Rows from block 2 of the image encoder, named by matrix and row number. Each number is 128 + 24 x the weight over its row's rms, rounded and kept within 0 to 255. All counts start at 0. Numbers have three digits each. After the name is the row's rms in percent of the matrix's.
# c3: 3x3 conv, stride 2 (encoder.blocks.2.c3.weight, 112x64x3x3), inputs 22-32, a 3x3 kernel for each
c3.0 102:060000031022061000052009020123126112113121099101092093113109131099108131125124138122121120129124136144149142129141167124143150127135143128150135113145140126160155111119105102125115138121131110072109119148118135122083139134142132145144138138135120117092098126098089082102123115114122123128135118129
c3.1 105:047000022014051030014000032085107115120123115082098117128117122127130144132134134158136134144134142143151149121123126129106096115114095130112107149140136131135114107103123114110109127115114118098122118138126108094138116130135117126122131143129135123152133133135152159144115141130123134147110128139
c3.2 103:100098118124124124110132125152157153138149172134147137056080100089121122089116119060042073056063075105088104126110094095130101106099105124105107124132111135127128128130126122114146114097119104096127106133122143130134183171136150132123162126111102073076054086060072051067124112134107082105099060090
c3.3 109:141089069130114064141102076161136119143149099127104110162127099137147104113108100136111110130130112113106096106111144119122153110123159141138114139119098122114099119116118123116128126134134182176143158142128171135144109122131144131136120124132142131114158134116162135119097102108122113126120121116
c3.4 100:101128119127127128137119124109124113173120109164117086091108122098138166124145155111110095104107104100113084087101114077118149098127138107123132093122164105157178112109091117090064115096068151157138145148153135161170142113098148121089134134101145159187110120148115134168165123117136119085136145092
c3.5 091:157163117124120121112115117120127138144128141158135119115117100118105108119117116098098098085100110113142146118130131094126143089126153152156143167156175131169199118091140149118148145126130140133114150140128131140149097111134096108106074107108169187178122150168140182185128110117124115125126117139
c3.6 098:120121108115142123133145125134144131107132169117128140130122143128125098120074087142156112132129111108085091125165173144114154122147143105086101130128124142108139103100118102103099105090119165175149164150140172173168094122142114121155104128146106115133119155146137154133115113129131136160137148166
c3.7 098:099102114103103108110114114101122099134133130112151130120121089145106087118121116146160153128141148138146135108089083116109096100100093108118110137111132142140146154148123123130104138117134096101103121108138140164183111135119132137102106110105134119127139128135130117124124159143131126121107106127
c3.8 093:112143163103138145095093120143125150125135129125129146116127138104116102080113117112123137113138127122140168152124122132116116130116105095098125110130131103116125118134113107119117147152130133154143110146158122146174126097128158143142150167152162135119137120146132114125132122131113128118114109122
c3.9 102:130129106143126117126159147130134131123131136104115115092113135089122115093101097131150109126156115117114119104127143135136169135173155117106139148119148143142141121114127136135132142129125136140138151128137130142126130087107096101086091066084103112111111114093088086107138119125084107082098065083
c3.10 096:119096125156122146161137124127086092134118135115107117168147135165150148181148153134109131149157181124143160144146162150128136144118136150119106141115119141116134115112146122115133074119116140097106153140124149116113132109109146119100141131101098073104116121139118105102138144149115142141100134142
c3.11 101:092109118131107128119112121122115131095096167100160180113112128096136129081093104120142141136147150106110123117131146131144159149120125112089128125127189139130176088122137141112117115120120091074108100112122113132137129125115119128112139141132138129134140123135143145141124109115116108141115104118
c3.12 102:086064039068058061128093113135118103111116107135130125108116135122136148129131115148125131146158144156174127130107123144152169150140131122137146121129126116111132140147128121131116120120112123144116103124076156166168127139103147133120140156148130143093135126102147145135134138121112121103125111114
c3.13 104:127124145138115145147148165143127128143148148140165158107123105127115112130113113111098115107113119094079092143138132125131101104100103112110128140129161143122151134146116121134144124150127110122124147128173154157157133116114133112085124111112128114120145134163144151150119133126141155133141142133
c3.14 100:155169183136150163107102114108104091138118101108129129148146136163135114109097075128137136122135120106113088116131128120132121104127135156183163141152147137127122140129123140122124140143147154162183125145169125136139113118105124121123113109105142138116129147132140146134127136125135141098128109087
c3.15 092:157132117162156116164116103106106098117101100112132108138119079135101075119089077122107095139127120105099102155146146131131122125126142094100059103113075138110103139138154130138174134158173091068089165117098135070088133138135130120145127122122150146116144166103130123106133147132144143142134128107
c3.16 104:131139142125145147143150162175191163142167145147157134113113125134121128096117096105093104117120119130132125127113108123130129131126130117139119139128152115121122156136139160145124169153155135154144155138156157152179109085118099094084105090094115125134123122132113123105124099108108099110117102125
c3.17 107:129124128143135136153145165149143133134114136135137149148147146134103115109127143133140147130119147123119136134112121144125131126144134156113135135129113126112138115079108105118093117071139132122121121120137147151154096112112113129125126109129138139133132099121142135148102121109109117125130132140
c3.18 097:144144154145124136148136123158151137155141157148162162149154150142126134107115115148137145096123131123084118106097116105121113132115135171163175154107142134127132155123142127157134123140147166205183162151168147164158127141152136133152139142155130156120135121125134136143105110111121127117127120112
c3.19 107:136132130141136141165151153140142142137149152136153147095117135104127124111124117087104076105130096087094084140141146144140135153136145113131131116107135133128136166137156164147156166146157142134127158141144157136145138147120142127119129116113122110099126131120141129118147157154146153151132132145
c3.20 097:130130111099125114115096095186163146151109157075085121132133141165176163149137134127133103138138161096096120086112132135125153092124122101103107140140134129124134111106156114101138101096134070105092092117086087107079130148145133135129129137127139089122124113160107103115141109129145105126123116156
c3.21 098:089086091116089079120137115141132136134119107138100105112119117123126097119068056138148134145118121076067083121078123105116111083081129132096097120120090116115084132114129133139147129112124100089079105102114159159122105117128112099114097101069175141151174127148143155150149122129136113138113108117
c3.22 109:128141139124118139129135132121128120140116132138133140113123109130103140142165154133122113113129104109114106112123130136139137124130122105146146107119136134160156166180171139163144104109143086132124121127151132142156137126112124127097078094097146133139118134121110125131145129125129123101101083126
c3.23 100:130123135144120161127151146111085109112141120116109122124107114109127103102092097100119095112141107122106100139144126134129130125129122135113119096106093078105119135130119132138123131159125131152134137150126118112118087097092071109087065094101181167152173135194177201212138121123093116082110125125
c3.24 098:134155159162137163127141158126141132106127155121138156157076095118113094118090118127113142148126120142130124126158129114142123155153144130117128121115132104098109171179168180173156179172169144140142097100136104121148144124129108115129107070101128138150105107164104088126134145127107123128107136124
c3.25 098:142153113151138126140170099161147125145131117117111080131118078158134112150123086111091121125131167113123129120124144125138161125144162174167117151142120144157119105115148111137152108131173176145092181115076139124075106137136121148130108114112135115095106132099140149122117137141116099136128142143
c3.26 106:151136139156149138138133142106128130126120115114113097133135136138143154140153152114108100118143109120116101154133127160125151113126125146148165157147139143130136144143148153158132174145139146137149145106137144150131119142127122144143119148141139137110133105130106127135142132126148139134147140141
c3.27 097:117110120131117123129116107148157160167125137157144107120109128118130163131146159141140139156152152134125124101092123109127181110126163109122118113139128101127147124088071108088081092065097131157159146124118123133143134154113144126116121112134142123119144141107137116114158141128128136119125134143
c3.28 095:178206179181172170111150126161170152144154182137161127132139122128136122135127124159152163122137128143141125142132131118117095146143155136160140178158165162174143139137142156115160147143147146193190209158197158148149127146135105125118139125133135153146136147135118123111141153135169133140130118103
c3.29 099:123117118152122125119115133189205170196137175170167145088082073154153130162146161129162155138136142098119122152104116122143129139164147111112141176156129166145138148154127149129153095137121114118084130108126105110118122121146127118113115151119133166177133120162083072106116138097118122147110103116
c3.30 096:091062104140111081134145109139118115124116089090113118111121122111106141121108125124123119110136144122117120103112115097086096097096101119118107136108113132107083116119118126119125136130120090071064100088101084073094107126146101087117110087119123146159122127129136127146124132120149142154120172151
c3.31 103:041000003000071000039019026083093093075125092086077082091093088099114096088116116110111101113125115111114099135109140151113163125147150080129111113123129130133112089090085095111087090080092102105099139142100143149141146127138115120124113127120122130119119131103121104097101097095114108100120083097
c3.32 103:141148154146123153139156183097069085114109134107089124123103102130106129151146124132137110123123127116116096138137120141121116128125133115090090132125119126104092125123103146138132135156126127118142132115139106132136115113104136129134109121125128129120107133117117127125144148141155155146146184164
c3.33 102:171161164149135166168160147179167157156117165152171167109130113122124160118111131134111135129117135154143152103082084094114090104098105126120125099106124094072088145133149142140133123138132164162177162136190148167160133130121140135127146136127130124130123119140104125143113104099124119110145145127
c3.34 104:159145134176141163163184146140144100136128126158157135110111097156116124172160129146132154130126123127132118108122144124137157136155154114103077134121116183185171155166159149142154098106135107110105140129118152165138141145128107137117094100125140137131134133141139154148153143133118136136118090116
c3.35 092:116124121109108119151139137058067086106124116193152156119096124099091134119124147080098142125125164145175162153113135090128139102092102120108110140114118126142119100122143115114135097108100114131118125114104119124134133122145125153155130171159154178167180160176213242188098098102115117121141143125
c3.36 105:163144141135119122113091109140123106129128127131098101114122114130127144103120128089095078135119122129121107079125135121120147113125133132135137109122123098105113120126128124123133126126131188199171169121110125114103122135135147154157135155144132149151124137106143126141123127133107104118134139102
c3.37 103:097090075103103096116103113095089093068111087096091103131135138139127125134122104106137086109116099092069071144122111128126117089091093125108114112122107127132137151158153119126137126123119104113082103110098140111109128120124117117125096113093146153162146137150150165200117108101106092094079080093
c3.38 105:123156157103133137082102134123152148120101132111132138120123164107113163118135149176171165149140156140151164139114071148149091163177139125159195093119161068115131169129114165131121164170124115161191110134146121174155084107122113128132108098130129152154099121146108143159081096103128111126112119126
c3.39 095:141149149142129123122111133119084124118126166105136142097102087104117095072089100181141145140141143130127132128159130123114144110105103093091124100130113118104116097096126108123133088126120108101122112115119116111125099094120109116118149139109180188159160157157172162172116137124134142160112160148
c3.40 105:154150157122126137123145120140162136141126118115115093137138148122146156087093089149156160153146150128133113125097131108144119128146141140177183119142141107103109134110114153133132179173147175185180131109142119144119119121116141142124134139141155158143147136129128154153116111107155121162148148141
c3.41 100:119127125140143149129135114148164145154148174130173178097106098098128098104081086119109103121096092114101116105130119113151122111112100129094101115125091098086095142156120120114128124139117126129107098142114120116128155145143147157130145126123139097093097115056073033057127102111122108073102084071
c3.42 102:141127120147151125135135147157154146115118142109107131118133145134156138119095127134141099125104096128097106101129160119109148118114149105107104110123132118110108066072062098117104080111111180153135147125114136119106146152134164157115143129115098098113085155095103080084131116133107137104116122109
c3.43 091:142157127115121123113142123090108109098099066126100094101081092095110113107115111113100115118146095140131146147129143139127153128139130138150147163156169153150145139120166138144147135142099098126119113117102098103082119092111089095095098089084135135149155132170156189200097099101106112096091085098
c3.44 101:145140135122133145132132126167130143113138158128135143075092093077069091090073089158124131166154183174169186093099102103117105096094098124120127098111114102063092086093115106118114104144133139128113119137107107124114147143138132150136133130112138125148150151152147140136147130113129155146144166177
c3.45 105:109098089105124080106099073145119147120134130138161136123127124125114119102120146142137113133136131150143128118144165121094120097114121103113132067139121129110138087110124088113127101094128069072092064118078064072102133156153153157156162154158100065084077098051105019061108096117106108106121122148
c3.46 097:090035093074052115152119139134130155122128142113094132142102106116115087115121105121110117119115133117128143151151126144170127144166135133115101159124110119139107124115105114126131128123135131083124140092141182177178134123136124129131138138132106110103079116090104092114113110138130121156124149129
c3.47 099:103114145110103137125147171129141168137133141102114135110121124130134084138096073116125140162137130148142103121087107116135137129157118130154124129152097096097109100094083128131130142127133141143129118115126106101128103108123131131116140153153115135178158148144165142152106094125116114126141140157
c3.48 094:111121097120113111125120124146128152110111086118106121117128105096121118127084075148159127144135140140109128110119130124122140097104120140136137104128119114132137090107130130110134121106132124146134140148143143145116113148164106138134122122125165137190184163246220248255134130127124113128110129138
c3.49 096:065040075067115101087070112101076092088100119093084115121118114116144124126142137112109097149131134156142134111118150121123139101111112095111108096145092092112098107109105109102092127105106117103119118125106120120125140117096143123093125113128097033091088096102081083103145143126127122112129120134
c3.50 107:130127123138123138140146142148152138134147146136138148107133149117115126117133136091074066101104094111090104136124134133145129108123104116128130107106139096095125085068105068111097091072095118131132132124146142144146112113108123126118081085091151137142146140137130124128101092090083119085091090082
c3.51 102:126119098116116110125094077125103089125145097111107107163145129164124159151149163117106115144145108161149125120138143111104144085119141180160153142136126135137125113091119105109102153111125132158144159142138131128116111136118123109125123130131133126107102115100131117111155144138136131125170154143
c3.52 096:134128134134138128127141150174156164164150141143103136127109134122120103119106099151145136157152113138124120054052127111113145094153164114099135126125138110123146107091097113092117093091118138132155108134156104119138130124145120113117119099103123112126133122094131114106132126139110099113102115130
c3.53 097:122135123117130087095113087116125127145123127101115139159145097165135077162104089139141148142151170125154180122078104122108110101112125145135101153141090135091092126092105105142140133151115151099114128131093128106120097118142129116124100089117150140144149140148147137146115103115113110112121136118
c3.54 099:066019039048093039075052071118109111121124126121118129145142129145148148158169167131116114129134140127123109121135150150128134126128121125133116119155124135159143117098104117102114128074113119123099147146122135116113134127114126104115138137102117116118137130121119103104141129137137110121134113125
c3.55 104:156159169148124128145144135149151133107127130146144133150142134127122124124108116136141149136132147130127144129116135136128146124124127150111110137101128148104081098090101063091090075057101142151153138143137174172175127142144133135150119140127142137144116121114140128126098139133099131142139128149
c3.56 102:120104123108146107135126138110131125150142130136129130064122145092134150084139166122124084140145111147151120091144137116133174102125134125153166075149169067155185140129119140117108163142097111115119136141153114144148137135119132135142128120149116114124109120108121104124144110111156128113157124137
c3.57 098:139163156152138153134158165147145129148137144124087096120128124148139173152151158110087101108121140087094110138139148154158163133147152112116134150138170146164174122129129131127141097087125096118117144120132143135126139126121146124136125134135104111108115121114147145153149141148118104115132119126
c3.58 107:135153146127111144144124134112118106109109100124107111130140148117131140148174157120106089108121097126092087136145126137138135120142132130128165119122143138153159092046070062090053090058060152150139143124134128124140149130153149141143136113148136137140138114124120119123129091120126146113122099088
c3.59 108:063056049121095089113081085114096095118119129140138127129128119146122150130142129116127111140130125149129133113122102128117115121110097145150144159148161147131142118098125090104098135107135125122134109118146102108110124128102119116112101112097140137142153140147168135159120124119117128102131132137
c3.60 095:126127137110109094147100107137175169130139168157155147100071075133134116154136128128107128113097150074113099131091088128118097125113126130123124154154113116111092138172118122138131098116117108088126134106100114068069130144140114115147091124128142143139138118143160134148113111113092107120130097129
c3.61 100:097104104075100029051042055165174141155132127137088091110133127108123158129143138154139148130121123114097127114117126120130140121141127112105147097110115117134128126123104106113092098091099090106100099131121108113119123121102137125119145119108142063074125149092121076085147152134127113113113074100
c3.62 095:103125129138113133133128132116117150108142108114106080094114108114116095083097066147150161135137131108083106103073070129140123105121138117147133132138157117117139176153139187144161145159133121110141122101137135129123125107119135130117111109086131151138135136136126116090121111120152121081135090057
c3.63 101:135114117138118119102128130169170167134136179127152152096103111086121114111107109128105109135132111147128120119138147129150122136097127098124123100109149132120133119126132118119111130127133096099096088110103119106121142123118131136122160132130109098146061108103101061075087099109104087088129115125
c3.64 091:106078089119099087099034064123101151087134155097110137152066092126126114138111107121102129094119120094130134123160140130134136105139128120116098159125118137130095133128157129120150129127131103068109161128094121098106122116167109129163110114169174127127130125114120100108125117140083102122090115099
c3.65 107:118075097106098125100079101093106093106118109096104100102096110123120145126125119124122124122104119119096126100091091092110085086081085111113115112136141155144154122126105086092088100097104116101115113125118119131153128140116117124110135138115136130121149124127156139154137116101125128115164115116
c3.66 098:128104111139132111104123132143142163148122152154165113112116121096114118084073083103110114128135132092115116137104128132123135123095119105113112125117135115108115106143156128150146131161169128134134147149128127159168160134101128112122149129100167179187133146161154170148114108112111088106102116134
c3.67 102:116118113128124129153140127139130126116114127132128154117087119115118081093086098178138117162142124169149145131137161143112133108110124082091113079113106074080089105087095116111092135099120110099100130139114106107117118130149110125136124117135150147129137121139144122119139121123125110110143111122
c3.68 101:094100108131095128118116126122133147138141152142149148109113094092117114096086084073098076078105069058062045095102086098128110092076082123102117118122122129121129155138142138139138156143145106114117135125135167172140115107101132126105121117088138156152147145148149138135124132130111115082128078098
c3.69 102:120158148148149138174172161143154160133121156134147151076089099080112110096113108157153149135153112081098080177175120142163120114128110122137115106140137148153159171162148164150170153163135124163128131139111155192164134124133138134122113111120145130126119135132103108130138148131161145154127114117
c3.70 109:131094117135139166141136159131114140122127144135144179096110121093120132101127156134118108120120117114114120145150158125137133126130136114122145088113144120148184156181153153145145151141139105111147112143160125158177129117117139126117123101113094116118124141127096102130133127119152137152134129147
c3.71 093:050024019081080081090055067137102116121133121106073110105111122124125160109133141138110089144123105136135086118118131129112164101134160102119110092124129091129139145119134136133110129113126079088118120100102110137116114135136125108118126092121124111121089133130101105127123129144132104114126110117
c3.72 099:135143137148150128118149136106105101086133099127117125081088103083100093120093114111118125122130119124123137109130129144114152170146132102097127102110127099113108102118094108113098120094116124124122128137126114109120096091097093113090124116119123179144127146130148134148141114124101132098127118109
c3.73 097:150162145137170168129168166087072080077113065078049065116133151133150140135127143112092104139143142161169129138153124151120129156164162120137134091141113108129133153161130137141128148128159090118117122107111092092101115098111115115089137130131133123135134126133112111124154143132129147103146136121
c3.74 097:163135151135140149125131162164155145130111151135119157088093096092116116101072093130137141167155176151147175115131150145127146139132124121108113135107136124085132138145144131148137158158167160137132122110123133143134124151123131122121114085082126132142137166149173139130117126151101116149108125139
c3.75 099:116119128146146154148137150082112108113111111126104115137134138152155136148168149108097135133124147135137137116095069107115090108100086133125130144129128139126121115111137116117137140128159136111119129131133114135115116109105116110121129142148146149129145129118148151128113108147142151148182155161
c3.76 101:108091094104125141126137131087078098103118108107098102102074082119092085141106095125111126132131142102109132108127116128131113116145139113117123159124160127143144130124099126129124128128127122129143122135161162146184095080103097090068106071093111099102111125117077097126148139132156138130121111119
c3.77 098:150160157160141177144159143131111099132107125142141140065098091115116117128112124155147141165136173149157180112121137138117142122127139116120110110116121097123115101129114135142132139131132124114105137133126117105095102093098103118092128126127151123159129141169162154164119125104102120113136111130
c3.78 092:141144157125099115148128127183207188137116157143134127095109148104129165132122174195143141179134149139132142104093105132118110137137128134134165145119162135115114123129122133148131091138105161141146141119114152152134175178171133138156143133130157132146130137114134109114140148119170137127125108098
c3.79 095:125144133089109122124141150136159152122127170169178178095119133085127159080117110115107157142152198127134136114134097158141152117108105146147122126127128125153133099139090119128105117145119173167159126131148144173124111142136116135146103123111106137118123161166136156148110153115129121111152133150
c3.80 097:109132118121110125114131119143113118154137184154162175101129156118133153128128150100092101136115128118121120111133117105117097126106090072092098108120111102107116113118144127131160129117172148128116130139124126128105112124118096123115110105124093105082154147152142159157106081112116107119106118130
c3.81 098:121112138137134159110124134099122133119110106116101125108104083092099108111104093150138158139116125117118105089104113111148100134118121104123087117110114143121137143127095132118117115105098114085129115143147117103102149155152167147132180157158117117118131134152103092116156130129144139146108128113
c3.82 100:155092109185134122183124107148122102119132099161135120163115086142112096124089089118118136116131140101105110148131167155138168127129161158109105169115126158103094118146170094130161097145149170115118175133129169123133120125124123131141126113137149119135131139117124108124110142140110121159079114144
c3.83 100:068087133119115124122098118107098123123126122132119118094095099104127106101106140082089111108116112112126114154124115143142134137146146122103142138127149129073138125121125106124140129149150121094160116108153109107142117109113136114093106093092128086129112121112101089109113118122093113124116143133
c3.84 094:128113128147092122122146138138165164164136152107142143078069089076088099086086089093138124119118136141127142088113131084140114120137132121141127132113130114132130122119125159118129139140114120121119105098111118106109150139131118123111126113098132117124124117079122094083139137112140124120114114098
c3.85 101:162143144121127140104114115118130118116156104106118093127116108133104086132119100137156141121138147130133125146120146137110136125112138132138092142131082188153106147156138131127134120143116139130133160126113144115106124154138136128142143154168141147151136140150142143155137138141136122093113097089
c3.86 103:118118135107112106140133127119149224121120202119164183072064088069100121108121148138115141144122144143134137148141123108121096089078096142134110123129091130126115116141134134136136102103119088067104095115096105083090119090087152121141142149149166141143124130120138106057139102107140123130148151139
c3.87 095:145166175138138138110095085120151161111113154083106108140106117165132120125082084140124127142134147123087064136161174128143149140159153157130135192127120201139118127141108112139124098159131153155151154137120099075066128142126132136128133131125123108115131111110148105106119122097105111103117122125
c3.88 102:170141140147144156134155128131127132128133120117128124129111074153121061181156096122116129122123130134123136136129112129127137143127131165106055176149075180161080134136150085110138106112143164111093159133072145141109143139133149139121157141134077087113099123083092081065136124133114130145111105128
c3.89 114:122120135121124135124127140129113115125111128110127115125140128142129147132148163110136134120113123115121113121124104132132097124131099102132134127130136133142162072088095055116082072095120087111119081089096092084091156159132148154131143125142125115152131130160148127150128133132121146145116125144
c3.90 096:118125136144126139126135127120124097116104116127129118116142152123142173116124128133132113151148125165153129112115111125092108132118117146128141121130126107117141141171129132127123140128131125136133093125114124108124141136119140139127149121103094117107110107110130125110126136135129138121150175138
c3.91 098:116118118102111096129106119166157161139139160162143146123137135164176191155178197133119115115136132090078082127124112135141119093109083087086104098109119117102109112095118111112113121124139128134118127123141135154154148145169148132157141130142123112110119128119099102109120122112114129119120128134
c3.92 106:126119117111129117130115121160138116137130112168146135128132153130125143141147143128129118108121130130117100139122127129136143119125117149132139137121135149142140125133139101144100091107124148154155148150155146149154131140142131120122103116116133127129134143134160133139123130115134142131126144140
c3.93 099:101126125138120129163159134114101123118128149155149155155086076170090052146080071110097120137162157159172149139130122139120102131098125152121096140110087139111062130160121135130147132157128102102124118121102147105082118121142090129150082120165137163157156146184182204187096134118082114122109143110
c3.94 101:125114078148131102125134106080116104084136137106127156135129127108122117078073109093098105111144152124143161133165144158133125102144112127141132128128121121119140085102130109124125120108123126134114178137127133135134103086094083094116076103123086096114103142112112085124088102102083103120092090134
c3.95 111:131128121120131138129124145118126112119131130103126105134129136139126123143149146112137090136127118156127104139118130128130131127121100137145133120128148133138159132105114112113104110085108123128126146145150135132152143129131139133129147134125143134135146140125148138121137131117132140123152133125
c3.96 101:111119114122137133130116117138136132126117104136113086111134132126153164111138140127128121150124155119123142139105110086079080101086095079093125102128150090131142115117110118134156129124156094095125115139127114099132119107127136125134139154163131112110126130132127155162122125132135135145144130151
c3.97 104:148120134133127150125127139132133156124152158101124141126108124111114111121135136135127142132136135118143141137120110140135119130117099102103133119124121132157148155145150146125128156146136145153141147150153134125171127113116142123130130126124119112128129140143128124117126120119129107117129114119
c3.98 103:122138177116135175134146168114142141128128132124101113078103133077107133103103143105147124129128112133103116133117115153143118141145109090098149095119163101135148078084073083091082096076075102138193124130195150189191134128108139136101140116104130112111117140128109119105104116136118107107123134132
c3.99 091:102121114132116105135103112087093143113135151077118124099102111130144141140106124133117122118134142113126105122143132107150148110116143084099096139108111127117146151101150149100139152111136105065066083089087082088080112100139110122151153147141164137120169135140161155164130100111118110095111106129
c3.100 097:123120132146131106121126112130104109125137114109138146148130069161111056115096064155126097132124126096112150115148123124135140110103127100128117123097069122072058114135101102126105116138135117102128113124082128108083114154160136120145105130142130140170128133155123127126136149131140123115129102106
c3.101 095:138180156141139131145100121131154132148125129197190135105130161074143180110158200141144138130111107127115105148138107079122133082124138136126160096119166115116166129142105117136121083135078118148191113130159122128161116115129131123136136149143154147142150132120129142125126153129152116123122132104
c3.102 102:106119139133120118130131130135138156131143159137170153133122121135139142119137155144151145139136118111127116117108117129116126115142097135134163124135167130167183122138144133139130151138140160150156143125146141158167092101104084101109108095089065096088069117067089056060092108106107128110092089087
c3.103 096:123099113108121074113108123162158168129137151126174166144148113128132142121149162158130130147122122133135157100155151101132164102106153136124135119136122105096140100111123111116134098096109120104119105096095089102120149138118172135138177159145127112135087128092095050069138123127127134119133124141
c3.104 097:109132132129124134138143146143125135124131148097126113123148140142150148124128152145151152127141143120134112113091073115104095139137131147165149167132189154184191191160174176157137176169148129145120156147165130164168109115106138106107141144137129137127102123123106102114133127129137103102127112120
c3.105 095:148134131131128132130132127072075109088155159135159135112114105087131129080061142112099112098134122089135132134138152155141156141142146120118121134145146138123162123113143132128115126133141102122129109118145138153175109134135082116121088102119137109119077130138166167166142121140125118134102120130
c3.106 104:087074081089093080094093096135131122119115096114105106119116105115099109118112111125115125144139139107103130103115124127116136149128127148118112126116126118120101127074098077122120104085122113118122113137133120130133106114126104112113106101105155165154163141133136129129117113111117108113112096117
c3.107 101:144173151137143150149141151149146141132133136124112091103120136116117147141144163111099086095089082097095095159141139147130151139150138126136130104102148110121148106100126067135099089080090108132123144109137103120133139142129116125118107118117138132137126120125131127128141104103110113090114092102
c3.108 096:068088091073122088071071099092100105094128109092082090122089097122116109121129097081105086111115098099098098148105111114109138110112103094094085121129104103130112108126108124153147124111109088103088142123092117121098139135150119145123123138121140153177137153176155210190102124125108103116107097112
c3.109 099:109099108118127123146139144121104103118108102107116106129111097115117102127110101089123115121134127135153147146125131135126107112113096113115120135142125130139137147109129125119149118137142102096098120117093117080089145128152130132136161157163159171168182150203179203223136118117112107118111102132
c3.110 099:155157163142117114125114104127113124106120122130121130138133133143129132111131122151160157142139151167162144146140156124126120182156153152152144165140120138120117163116143168133144149141124144136135114135109124106098156180167164192192170221206130149139129147140148171143140158156146141144145161147
c3.111 095:103098112089087091107119109156137141141118131158138128107084102091107112078104137108095101123118110123130131136103136112141112094095145131088095114131107083088100084106107110099117102098129120104161094107079086094111140125136155112131135104113117114156077129159124166170121115111129123122113131120