Weights of a small image captioner: encoder arch repvgg, encoder activation relu.
Rows from block 3 of the image encoder of a small image captioner, named by matrix and row number. Rows with one number belong to one channel. Each number is 128 + 24 x the weight over its row's rms, rounded and kept within 0 to 255. All counts start at 0.
Before each channel's rows are labels from the 100 images, of 14976, where the channel reaches its highest value: "responds to" is what is common among them; "patch colour" is the nearest of a few named colours to the mean colour under the peak. Only what is clearly more common there than usual is listed. The data: photos with spoken descriptions (Open Images, Localized Narratives).
# c3: 3x3 conv (encoder.blocks.3.c3.weight, 112x112x3x3, each kernel summed), inputs 0-55
# c1: pointwise conv (encoder.blocks.3.c1.weight, 112x112x1x1), inputs 0-55

responds to: text has "holding"
patch colour: black
c3.8 [130 110 147  95 117 156 122 112 172 148 129 123 115 131 111 125 144 110 154 140 126  69  75 120 131 149 102 125 130 124 107 126 109 129 108 167 134 153 160 116 118 151 148 156  87 162  87 131 114 144 106 156 117 106 157 123]
c1.8 [108 100 114  94  86 121 130 118  84 108 137 118 137 155  95 120 129 101 145 112 123 107 126 106  62 159 114 115 117 118 101 117 114 128 133 160 129 128 131 122 125 107 132 141 101 120  84 137 149 155 126 116  56 122 141 106]

responds to: text has "wall"; text has "table"
patch colour: pink
c3.46 [130 133  95 116 155 126 129 130 112 132  89 157 102 105 195 126 107 120 121  81 137 129 158 122 102 135 108 154 210 157 122 114  90 162 137 127 122 103 164 138 161 124 127 127 153 138  85 126 147  82 137  75 147 111 105 101]
c1.46 [167 167 113 156 175 160 112 124 125 110 132 149 143 121 124 133 142  70 102  82 140 119 128  91 109 146  85 151 142 132 116 178 109 106  92 132 175 124 116 136 102 111 111 151 140 141 146  96 139 143 117  74 150 103 146  79]

responds to: text has "standing"; text has "wall"; text has "holding"; text has "man"
patch colour: grey
c3.52 [170 101 121 114 155 155 164 105 141 131 106 111  95 133 137  74 121 177 140 112 117 134  72 148 121 130  71 150 141 132 119  86 110 107 130 145 117 113 107 121 147 102 123 114 126  85 127 127 147 132 119 134 119  74  91 180]
c1.52 [134 103 129 120 124 124 180 108 131 143 119 155 103 115 130 127  75 152 136 116 142 116  64 138 161 120  64 130 153 140  89 114 101 115 128 145 127 108 116 150 109 158 168 131 150 156  97 126 122 111 106 156 124 131  92 162]

responds to: text has "plants"; text has "grass"
patch colour: brown
c3.109 [145 115 123 109  96 120 107 106 151 110 148 102 149 116 108 135 102 119 114  95  87  75 135 126 105 135 133 117  98 101  88  58 118 111 138 156 109 123 135 103  96 108 109 132 127 109  91 120 129  76 117 134 145  63 101 115]
c1.109 [124 122  86 110 124 159 138 118 141 106 125 136 146 115 114 140  86 132 111 100 110 131 112 176  98 126 147 147 106 154 106 129 124  90 132 193 130 158 158 158 127  87 107 157 134 112  98 151 174  90 119 125 122 119 143 126]

responds to: text has "sky"; text has "trees"
patch colour: cyan
c3.10 [139 113 137  69 113 114  91 101 134 115 130 101 131 146 125 176 136 129 127 159 108 135 147 133 159 151 141 146 151 132 156  89 121 170 128 139 121 150 118 143 103 138 128 155 147 131 122  82  85 140 118  88  88 111 134 124]
c1.10 [ 85 138 105  95 123 157 150 105 121 113 115 157 127 129 127 143 102 120 114 109 126 165 127 126 152 148  88 137 126 162 161 112 138 149 131 164 163 121 130 147 111 137 118 103 166 124 105  87 125 141  69  91 108 125 115 110]

responds to: text has "sky"; text has "trees"
patch colour: cyan
c3.97 [162 159 111 179 126 126 182 135 152 145 134 149 151 161 109 117 147 114 155 139 137 173 138 116 134  95  85 127 157 195 153 182 137 154 168 112 140 137 137 151 173 117 157 123 110 160 167 136 134 142  86 147 145 148 158 130]
c1.97 [152 173 116 127 107 124 160 132 124 154 139 149 146 179 151 124 129 135 158 141 152 165 151 148 125 137  95 142 108 184 153 181 161 167 172 113 118 151 130 149 163 117 170 124 140 140 141 143 155 133 104 132 152 144 192 136]

responds to: text has "sky"; text has "trees"
patch colour: cyan
c3.20 [ 88 109  75 110  97 120 117 129  98  82 115 113 117 121  85 124  88 117 117 129 154 126 145 124 126 135 117 144  89 134 113  94 121  68 105 102 110 131 104 127 151 126 106 136 156 155 100  98 137 106  80 115 117 163 143  94]
c1.20 [101 111  60 140 101 145 107 125 110  45 158 111 157 145 116 131 114 144 124 142 114  99 151 135 121 176  98 133 100 128 127 117 141 114 145 155 133 121 104 115 126 124  83 113 168 142 117 122 125 127 120 117 117 142 147 100]

responds to: text has "man"
patch colour: grey
c3.72 [139 113  77 124  85 155 111 109 107 118 131 124 143 122 128 110 100 141 117  99 136 116 108 136 127 129  91 101 134 110 156  69 149 113 124 144 124 105 132 130 137  75  96 141 149  78 120 157 128 100 116 131  97  79  96 120]
c1.72 [132 105 151 125  74 106  91 104 143 138 110 111 133 119 150 126  90 156 121 117 127 134  93 132 136 110  93  97 138 129 163  77 120 125 132 123 118 113 124 144 128 120 135 124 117 107  83 164  85  81 131 155 151 115 112 137]